Weights of a small image inpainting model.
Training: soap at rate 0.0043, batches of 192.
Data: trained on microscope photos of single blood and bone marrow cells, 48542 training examples, 43.5 epochs.
Rows from block 3 of a small image inpainting model, named by matrix and row number. Each number is 128 + 24 x the weight over its row's rms, rounded and kept within 0 to 255. All counts start at 0.
After each channel's rows are labels from the 100 images, of 14976, where the channel reaches its highest value: "peak at" is the part of the image that holds the peak; "patch colour" is the nearest of a few named colours to the mean colour under the peak. Only what is clearly more common there than usual is listed. The data: microscope photos of single blood and bone marrow cells. In brackets: how many of the 100, against the usual share in percent.
# conv: 3x3 conv (model.mid.1.conv.weight, 192x192x3x3, standardized in use, each kernel summed), inputs 64-127

conv.8 [115 166 165 129 107  97 134 154 133 159 147 127 132 128 140 156 153 154 145 200 160 122  74 146 120 102 129 115 133 111  82 144 124 140 131 120 124 161 142 135 121 185 154  87 104 138 147 172 160 112 143 112 169 123 129 153 113 117 128 142 124 116 131 132]
peak at: centre (71 vs 16)
patch colour: purple (60 vs 30)

conv.60 [151 141 171 131 112 144 121 121 125 150 130 127 143 115 181 128 135 169 128 133 132 185 117 118 123 149 101 128 163 148 118 137 137 141 134 154 129 153  99 154 121 136 140 115  85 147 142 117 145 111 140 140 138 106 122 140 129 145 143 169 129 138 156 186]
peak at: middle right (54 vs 12)
patch colour: blue (58 vs 16.1)

conv.166 [146 110 106 185 150 133 161 120 100 148 118  95  94 119 139 126 131 126 126 154 109 142 140 126 187 132 164 112 102 124 119 125 147 115 107 119 130 110 131 140 109 132 163 137 116 145  95 131 148 131 137 124 140 143 131 126 102 132 113 131 102 107 140 128]
peak at: centre (57 vs 16)
patch colour: purple (63 vs 30)

conv.133 [108 138 167 111  96 137 138 101 112  95 126 119 155  95 125 118 146 132 122 121 137 127 135 128 100  99 148 129 145  89 153 151 104 107 131   0 163 141 104 126  40  92 110 124 143 165 136 156 104 104 132 105 123 115 121 166 170 133 120 131 126 111 107 147]
peak at: centre (52 vs 16)
patch colour: blue (39 vs 16.1)

conv.90 [119 107 150  71 141 121 123 121 119 174 119 139 130 161 133 100 136 136 131 121  99 147 127 141 159 118 127  80  89 126 154 118  83 134 125 142 115 159 113 144 132 132 131  95  62 125 109 110 100 196 124 109 119 146 144 144 138 179 156 139 132 117 142 108]
peak at: centre (61 vs 16)
patch colour: blue (43 vs 16.1); black (25 vs 2.5)

conv.125 [154 136  74 120 119 133 110 132 105 104  85  90 122 154 119  95 191 137 102 150  83  74 113 115 134 152 109  96 114 119 134 137 161 139  66 123  97 123 125 105 125 128 135 127 132 134 157 128 124 100 154 107 145 124 111 118 124 155 130 122  88 148 145 101]
peak at: centre (36 vs 16)
patch colour: grey (49 vs 16.3)

conv.173 [129 110 135 131 131 116 138 152 158 127 169 192 129 157 119 142 133 106 171  54 123 127 126 133 127 143 163  91 106 145 103 176  77 110  76 114 137 121 104 152 125 150 134 164 119 125 153 147 142  98  92 129 128 155 171 115  86 131 126 106 172 127 110 129]
peak at: top centre (30 vs 12)
patch colour: purple (63 vs 30)

conv.142 [127 125  99 145 138 120 102 142 131 101 132 120 137 128 115 146  86 109 157  92  94 130 127 138 110 130 135 164  84  85 140 115 155 141 156  83 105 125 110 146 128 109 173 111 147 103 123 134 147 122 100 159 129 126 153 146 159 142 107 110 118 128 104 149]
peak at: centre (61 vs 16)
patch colour: black (39 vs 2.5)

conv.31 [124 141 134 118 139  95 117 122 166 127 129 114 135 140 120 111 128 123 139  61 119 150 157 130 136 137 111 123  96 127 142 171 120 167 116 112 100 100 135 111 135 113 142 110 102 113 128  99 153 103  82 141 116 149 105  98 108 145 101 117 138 130 110 148]
peak at: middle right (40 vs 12)
patch colour: blue (45 vs 16.1)

conv.164 [138 134 162 121 127 170 123  99  96  90 104 123 144 111 118 139 126 103 106  20 156 145 188 152 141 149 137 144 101 132 151 162 122 150  73 106 107 129 121 111 122  88 140 112 202 119 115 136 129 179 144 141 110 147 100  92 112 139 155 123 124 138 123 123]
peak at: centre (70 vs 16)
patch colour: blue (53 vs 16.1)

conv.72 [122  95 133 145 109 128 138 128 108 142 116 176 112 164 160 185 131 142 145 181 120 120 108  96 156 111 165 111 152 163 101 153 139 103 131 164 133 125  72 129 131 145 145 151  98  94 109 113 160  73 141  97 175  91 126 103 142 158 143 127 149 100 147 137]
peak at: centre (78 vs 16)
patch colour: purple (89 vs 30)

conv.98 [108 128 107 146 107 135  61 126 103 104 143 148 133 146 144 107 109 157 148 120 126 151 142 134 122 156 132 127 147  78 136 138 148 113 138 114  78 120 132 158 152 117 149 119 148 129 142 120 153 161 116 118 134 134 113  94 121 132 117 134  87 135 106 143]
peak at: middle right (44 vs 12); centre (44 vs 16)
patch colour: purple (60 vs 30)

conv.32 [165  65 191 148 163 140 135 125  95 157 142 152 117 165 121 161 141 107 129 132 119 144 147 137 152 140 146 135 146 149  73 120 162 121 130 135 126 162  93 157 151 132 166 146 128 104 115 156 164 119 129 139 165  98 126 139 121  77  91 133 141  94 160 132]
peak at: centre (52 vs 16)
patch colour: blue (39 vs 16.1)

conv.154 [159 109 138 154 104 126 138 142 147 142 126  97 125 172  94 144 131 136 148 136 129 179 105 135 184 124 144 128 134 136 119 144 143 101 136 129 128 119 126 114 173 112 154 133 135 117 156 157 125  63 117 125 136 158 109  94  51 140 136 102 159 120 143 155]
peak at: centre (41 vs 16); bottom centre (30 vs 12)
patch colour: blue (49 vs 16.1)

conv.7 [107 106 144 128 137 134 115 109 106  98 122 163 157 134  99 144 140  94 147  72 135 130 142 144 157 119 115 117 117 116 101 182  98  73 123 122 157  88 106 134 106 132 155 148 162 142 108 112  94  77  84 181 151 164 131 182 122  99 134  98 146 125 138 164]
peak at: centre (59 vs 16)
patch colour: blue (37 vs 16.1)

conv.138 [109  68 153 100 144 151 127 134 125 112 132 104 115  94 115 111 111 150 142 105 115 134 151  97  92 149  56 126 131 106 133 114 131 136 117 152 119 123  98 107 146  81 122 122 156 125 140 170 111 123 155 161 105 133  92 144 123 152 133 128 151 144 114 177]
peak at: centre (85 vs 16)
patch colour: blue (68 vs 16.1)

conv.172 [144 148 106 118 169 166  91 140 121 161 172 134 137 114 114 138 128 150 147 150 111 158 108 123 117 137 114 161 111 109 146 139 124 155  86 147 102 148 120  98 149  95 155 125 130  96 137 128 154 100 148 123 168 145  93 181 122 132 133 147  88 137 129 152]
peak at: centre (63 vs 16)
patch colour: blue (52 vs 16.1)

conv.9 [132 140 166 109 108 108 139  91  93 116 147 143 135 147  74  88 129  96 100  36 157 103 141 118 144 121 123 144  91 112 165 163 113 124 124 128 133 121 152 136 127 122 125 130 142 157  95 133 142 116 102 167  89 134 123 112  96  89 142 125 128 139 142 128]
peak at: centre (54 vs 16); bottom centre (34 vs 12)
patch colour: blue (52 vs 16.1)

conv.111 [ 98 148 159 127 115 100 121 138 175 103 136   3 146 123  98  86 168 161 142 149 147 109 105 137 114 129  95 137 105 109 149 111 170 149 113 144 123 149 144 135 129 159 115 115 122 145  99 125 143 118 154 148 118 131 169  93 101 142  78 144 136 139 126 119]
peak at: centre (67 vs 16)
patch colour: purple (65 vs 30)

conv.86 [118 106 164 106 140 156 101 133 163 145 160 112 130 139 135 128 126 163 166 116 157 113 109 147 149 126 118 165 152 120 113 100 110 119 125 119  94 163 108 172 172 145 125 147 101 144 158 135 162 147 147 133 137 152 139 140 166 119 128 158 149 133 124 151]
peak at: middle right (54 vs 12)
patch colour: purple (64 vs 30)

conv.30 [127 105 132 120 131 145 143 177 118 139 135 139 160 138 163 129 114 169 152  68 163 124 139 133 149 145 112 153 158 138  91 126 129 143 145 126 150 109 105 161 113 162 115  94 102 125 153 126 117 121 141 138 120 117 143 140 136 135 153 135 140 185 116 133]
peak at: middle right (57 vs 12)
patch colour: blue (51 vs 16.1)

conv.77 [171 106 104 161  88 103 167 143 105 105 149  78  87 137 106 148 168 142 136 125 117 168 115 124 117 169 108 122 111 189 117 159 148 125 135 126 119  79 145 106 126 113 120 128  98 114 120 147 102 142 168 176 161 118 143  97 117 130 160 139 115 140 101 127]
peak at: centre (83 vs 16)
patch colour: blue (38 vs 16.1)

conv.70 [123 126 125 118 157 139 167 127 125 157 142 137 100 128 136 156 116 111 168 230 173 103 111 135 105 116 125 136 147 187 131 140 177 156 115 109 105 129 137 196 135 163 159 113 130 140 159 149 138 145 140 153 133  95  89 135 122 146 117 109 149 118 138 132]
peak at: centre (82 vs 16)
patch colour: purple (68 vs 30)

conv.10 [131 171 158  90 129 117 189 107 125 119 132 130 120 109 171 121 127 109 119  91 132 175 186  90  85 119 110 127 120 150 111 126 137 147 117 146 123 149 104 136 142 106  82 120  93 105 122  90 128 118 101 182 156 106 149 132 129 150 123 151 162 121 130 119]
peak at: middle right (30 vs 12)
patch colour: grey (47 vs 16.3)

conv.134 [179  86 122 140 169 146 133 116 134 133 121 160 163 165 123 177 156  85 151 148 168 116 156 131 140 147 137 135 125 108 115 132 152 116 145 127 120 151 130 133 197 112 110 169  80  80 101 162 135 127 135  95 116 139 103 126 106 119  95 141 131 138 119 151]
peak at: centre (74 vs 16)
patch colour: purple (63 vs 30)

conv.94 [112 118 128 114 124 142 133 137 147  83 103 157  96 101 119 121 117 146 114 128 163 141 109 125 123 125 141 115 147 141  96 100  97 143 164  31 172 172 124 173 127 121 172 130 124 170 130 157 124 142 146 172 175 111 166 115  84 104 130 136 146 146  94 115]
peak at: top centre (29 vs 12)
patch colour: black (36 vs 2.5)