A small image inpainting model, trained from scratch.
Model: 2.91M parameters, 40-pixel images, arch unet, norm groupnorm, activation silu, widths [96, 192, 192].
Training: soap at rate 0.0043, batches of 192.
Data: trained on microscope photos of single blood and bone marrow cells, 48542 training examples.
Rows from block 3 of a small image inpainting model, named by matrix and row number. Each number is 500 + 40 x the weight over its row's rms, rounded and kept within 0 to 999. All counts start at 0. Numbers have three digits each.
After each channel's rows are labels from the 100 images, of 14976, where the channel reaches its highest value: "responds to" is what is common among them; "patch colour" is the nearest of a few named colours to the mean colour under the peak. Only what is clearly more common there than usual is listed. The data: microscope photos of single blood and bone marrow cells.
# conv: 3x3 conv (model.mid.1.conv.weight, 192x192x3x3, standardized in use, each kernel summed), inputs 64-127

conv.19:536480520479538488421453529479532542505459543505460446536432513483592524537497490415579537539451438508480463512493405507492424520487462463547492457491620494517525558565520479474407511470506446
responds to: cell type: erythroblast
patch colour: black

conv.58:551484532496492507484500426506495502531530538527459555551569521440511517483581527483511510444496535538491520453467480498526475499453425497497529472447528518571541486505548553422511481471502496
responds to: cell type: segmented neutrophil
patch colour: blue

conv.100:520435547501518513497407511526514414567521530544567522497589456491336499502533510494516514475515563499504508521487450469558491542479542517505537491409552524514480563579492505487461495460467494
responds to: cell type: segmented neutrophil; smear: peripheral blood
patch colour: blue

conv.114:502512384595553489501477537478548491490497501556477436501453507452545473510526543493457482539487475515452499494491487518522503448485564458516512572535560529471538516445516497528517432488478518
responds to: cell type: lymphocyte
patch colour: blue

conv.67:503498535483434461492491442484491363524431510554534504395446439535574494507504512481449493482491394574444500553519504402483480533523550474432483515439577526530547507550517471464534513458544492
responds to: cell type: artefact
patch colour: purple

conv.39:512485533486498478521473493554508434478536563488542480484598428527486446535516539478546503416486475499479574517400457505531467527468450457494566509420453521530517540551559483436459523479503493
responds to: cell type: segmented neutrophil
patch colour: blue; black

conv.153:515523540524502477478529539502501482557594493539480545456497484485581482469566433535452536534510454548489472481489490502530503579467556458403561594536402551512480508475492492473569468496483500
responds to: cell type: erythroblast
patch colour: black

conv.177:480454437439498512467460502506543558473504579500501614577508482534576501519585575479545481462488463510520489495507450533552432555490416608506441457438488539498463614470503497584554458512504533
responds to: cell type: erythroblast
patch colour: black

conv.162:545476473518510484512495546519540445499470481584481473590614520464449472522506544518574483495472470559418490528484542550475550489485502452474527474473574533572566387484483481510508512522466452
responds to: cell type: segmented neutrophil
patch colour: blue

conv.91:455515493531520521431462474462485510527507474549488483527427536499534540481555543525463514512525475462507479581554501517482518476540451533493470508433478530540483518537521512508500495489448487
responds to: cell type: lymphocyte
patch colour: blue

conv.150:516529451455499426547520540528484532496523474526500486481498489397486450533499538496431468518508543554504515465495539490499469414512488548534482545411588540549514539533497509453515491492497479
responds to: cell type: erythroblast
patch colour: black

conv.139:562467512497562486457464523569455570578544482528531508463476481509514520523572487499426482527502491476448451574437469484491466478463517520443517553431507505499498534601499493544556471420475485
responds to: cell type: lymphocyte
patch colour: blue

conv.16:504508497475518550469464473455491562494475483510540374507625540514447538477515559526534502535497462441490490457534524422550510476479523516484521498492588502450476545496546536486503495466491515
responds to: cell type: segmented neutrophil; smear: peripheral blood
patch colour: pink

conv.104:515519494471476495544493537453468482497399495484526535526456530560480481513568484512487489558441495431507508430481507456462493394492540461481521514376489528486580465497537533489542496548479575
responds to: cell type: erythroblast
patch colour: black

conv.103:501491523523495566466507548511473536446502583539529523555620435496467453513549501516531492490459516450488516532456497484491429498478439501503506473466554516552408511549556532470476470444496562
responds to: cell type: segmented neutrophil
patch colour: blue; black

conv.182:508458565523588495446513539456501535527540517537567580534514503531500562497511557494538493523555525544492462536453461497518410508469425495536465511498587485454496547431556486428482462460519514
responds to: cell type: erythroblast; smear: peripheral blood
patch colour: black

conv.5:570529531514491517527461471430510521518509490437471460543474487506554501489542404469526531500509548532488477541524481513463501554536510450542498476497505504478511518434432419566463589430488467
responds to: smear: peripheral blood
patch colour: purple

conv.181:491545497480541492554491489461536473477478583485540445510452543604466533490482444499539457470463495496523547493490515563504510471458421463492551464553462538534542469478570469492531449453480516
responds to: cell type: lymphocyte
patch colour: blue; black

conv.116:513522498449474522429501496432453564533457548469559546537531559558526507511517489496485485462560550510504434510525518509505449564500478462554394432620452508449511567462510467451485537480512483
responds to: smear: peripheral blood
patch colour: purple

conv.61:507466500473508512476471476437545559562506513497556547475490465563470527515558484547458545459518572454527532497533498470522432517463572497517514460470398506503508497463525465444446513465482539
responds to: cell type: lymphocyte; cell type: erythroblast
patch colour: blue; black

conv.54:479456535513468493487528545473525443549515524539471509552541509548257493527484519508467496519504533491507540525478481495513468532515460532520427546450592524453514448536597503499464508439521501
responds to: cell type: erythroblast
patch colour: black

conv.140:489568485500485516478460441497468473539471507450560521510485482460495517477557506523522511481505518514464505521524484409417478536499476424571488487529532508514424480487496463513472406443465511
responds to: cell type: erythroblast
patch colour: black

conv.180:498481519504557486529517469558531508469496507518463474561486595485475517505525485511515521458474503450547534530559486569475533477500473531495588453448490506477429528597465395436443614503474525
responds to: cell type: erythroblast
patch colour: black

conv.127:496466523538476505533450437505599458524484501496481401445555510501509472532444565492428566510446480546444527468497447504512498488524511432504430517546513585477469537394552515493498545505555472
responds to: cell type: erythroblast
patch colour: black

conv.188:514531552531525559491501500505565447426516493529461573510434518508548522490518496493502498453486490511535520483522532530486496484493431528623469490477513543495492522469537516544499440505488566
responds to: cell type: lymphocyte
patch colour: blue

conv.161:518501510488502503498517488442576526483540522489490470543481479547544495457498547450505506483465495502551499567461417536537534537461424525494468445486439550507585507498558510477416596477453462
responds to: cell type: lymphocyte
patch colour: blue

conv.15:498492479501529495516515525568557517452506508504426504538476562534529595538545548517489553485555517505500509494473521488528501535466505521504520539494495511471504512469423513524530525529509533
responds to: cell type: erythroblast
patch colour: black

conv.122:526481480483523482453505474477564518469516464457471540403456491448528494535579558535525422459508548525513554503449508501496447519523535539446546558530471514488487563508512471534505455489517539
responds to: cell type: lymphocyte; cell type: erythroblast
patch colour: black

conv.73:525477488512438470494474482508563440418459518523471548533411454537586475508488477438509496482453461478485520541466549502490506451485465524477559433418519439518470491525544536553527436479457511
responds to: cell type: erythroblast
patch colour: black; blue

conv.68:478506470544587522437474529475530569498511499583546433546533537468497512517482556497518494536472463491442471496486461502542535503468555509501495505557451500492493504514516360432393476412491511
responds to: cell type: lymphocyte
patch colour: blue

conv.119:510524461520440449542494466494454528411484462416527511478543433470408477570500532526498537477547525390479514515481530504556561381534487490432483493447531447529434554503544505533511530503506556
responds to: cell type: eosinophil
patch colour: grey

conv.160:556497552497451471514512531419491532517443481480468493500442544473491428465530490506451457469498524520484538512445439475445443560442474499466442512643363506499462443476610470472484502512502501
responds to: cell type: erythroblast
patch colour: black

conv.59:473545528460513392435480539515522487486575504478550500498423464518534517485537520455373500377511543515543481481502517479528511556460420542449481520494469533574564495506544488532534437502476546
responds to: cell type: lymphocyte
patch colour: blue

conv.141:523477486434495465453490508503584509460515525530456524521390549542539477510458482476501480545518436487504562502504465547495537475503431506530432542569508504509514506455502522492565546518538523
responds to: cell type: lymphocyte
patch colour: blue

conv.148:476514544508540538442496497481507500495539512565540502547489514475475545507535587516479554598504469493541551511508490523511475429512465523494492536491530508513523454510533467422441472497586494
responds to: smear: peripheral blood
patch colour: pink

conv.165:501503529504580596496422516458510490459438484514476424565483487569527553607533502517530535538515474489486475527457498532504515499442494514540480427524607492508462578470467480497447482417531488
responds to: cell type: lymphocyte; cell type: erythroblast
patch colour: blue; black

conv.110:450468495561447505540495475490524458498471485497506461515603500464461520504549506483529441451567466462483485506451475524566461577496484482386510514492458500484532510419520490512465586417491477
responds to: cell type: erythroblast
patch colour: black

conv.187:490483520501504511536487504545518516438499427504495464501469562558413548558538551523487545425501511455499492531501483444584528512457499422477475545494456460603509493551514440509472485485438497
responds to: cell type: erythroblast
patch colour: blue; black

conv.44:538495456513484519479405484531552505495470486537569382559428472454467522462471566467385508529485507521440522479496536491489484467505474501520491511454463491518482468460542495525504450422524461
responds to: smear: peripheral blood; cell type: platelet
patch colour: pink

conv.66:519565480482471495534445484490546534483508473502485469490450524492511515562514568515455466504489441473506472559422531499503468494503522553513500543476437532502520471438500568521459498468529505
responds to: cell type: lymphocyte
patch colour: blue

conv.144:507452462527515499521452513494531592492531467535531396568527467482465518490497568496531497465515527450477539486492472520531479503521424581455468563444485489519480473487543458589447495427491537
responds to: cell type: segmented neutrophil; smear: peripheral blood
patch colour: pink

conv.55:545422521547501542482468463535520518564551508575570458526545453474467501451503556560538531411476516545458524516502470514561485448445511457464625533496629491522505549548585473474492466466498515
responds to: cell type: segmented neutrophil; smear: peripheral blood
patch colour: pink

conv.27:502489538524552576493473527525498478495507431493545489514409470507536578568561525490472524466488390429482485550513517510494483568495589506520470553510491528516470506480488426545464540502515509
responds to: cell type: erythroblast
patch colour: blue

conv.131:470462563541507531489441507555512512537515553513531522526576456547381500489554516481523499473482507495582516463500467502474511486512459432537636526428440472500526561534585458396520548470473450
responds to: cell type: segmented neutrophil; cell type: erythroblast
patch colour: black; blue

conv.151:453520415448518499552488449525474537466500544511525463502624510514422505518418534476498460478454562496516481532508517487533503467447407531516489449501609485484477516507551409541424483441498535
responds to: cell type: segmented neutrophil; smear: peripheral blood
patch colour: pink

conv.0:528469527494496470457478498489491338519480472523547510410510474443566510425541457560525463601479504528466528487474490519506414492531538481457552552467541538537425477504493555489491600523481529
responds to: cell type: artefact
patch colour: white

conv.128:458535517456512530547453508510545485540515406527469475475541459531448516465488565502454504516471528473587509520454529487537487461490460526386506507462542526476515514500481483422486482469507469
responds to: cell type: erythroblast
patch colour: blue; black

conv.41:453507507447512555407483538479524459475477549542499459507425463552521524576484573438460545498494529566475557516547497531460475462477434463595498494482505470546464549438541475475475477450517518
responds to: cell type: erythroblast
patch colour: black

conv.185:526475538455485501431436473482537519533529567538551550503507516505471443496496485475492461450487556511485485470550445507569531502462440514515536458412521522548495526529560492437510556451468495
responds to: cell type: segmented neutrophil
patch colour: blue; black

conv.11:509503451430464443481473440468474463537498515470521514449397484476563495389506486451560484462554434520463559577530494455555475504522477517471422461498570477429473470493517505580567424539478514
responds to: cell type: promyelocyte
patch colour: blue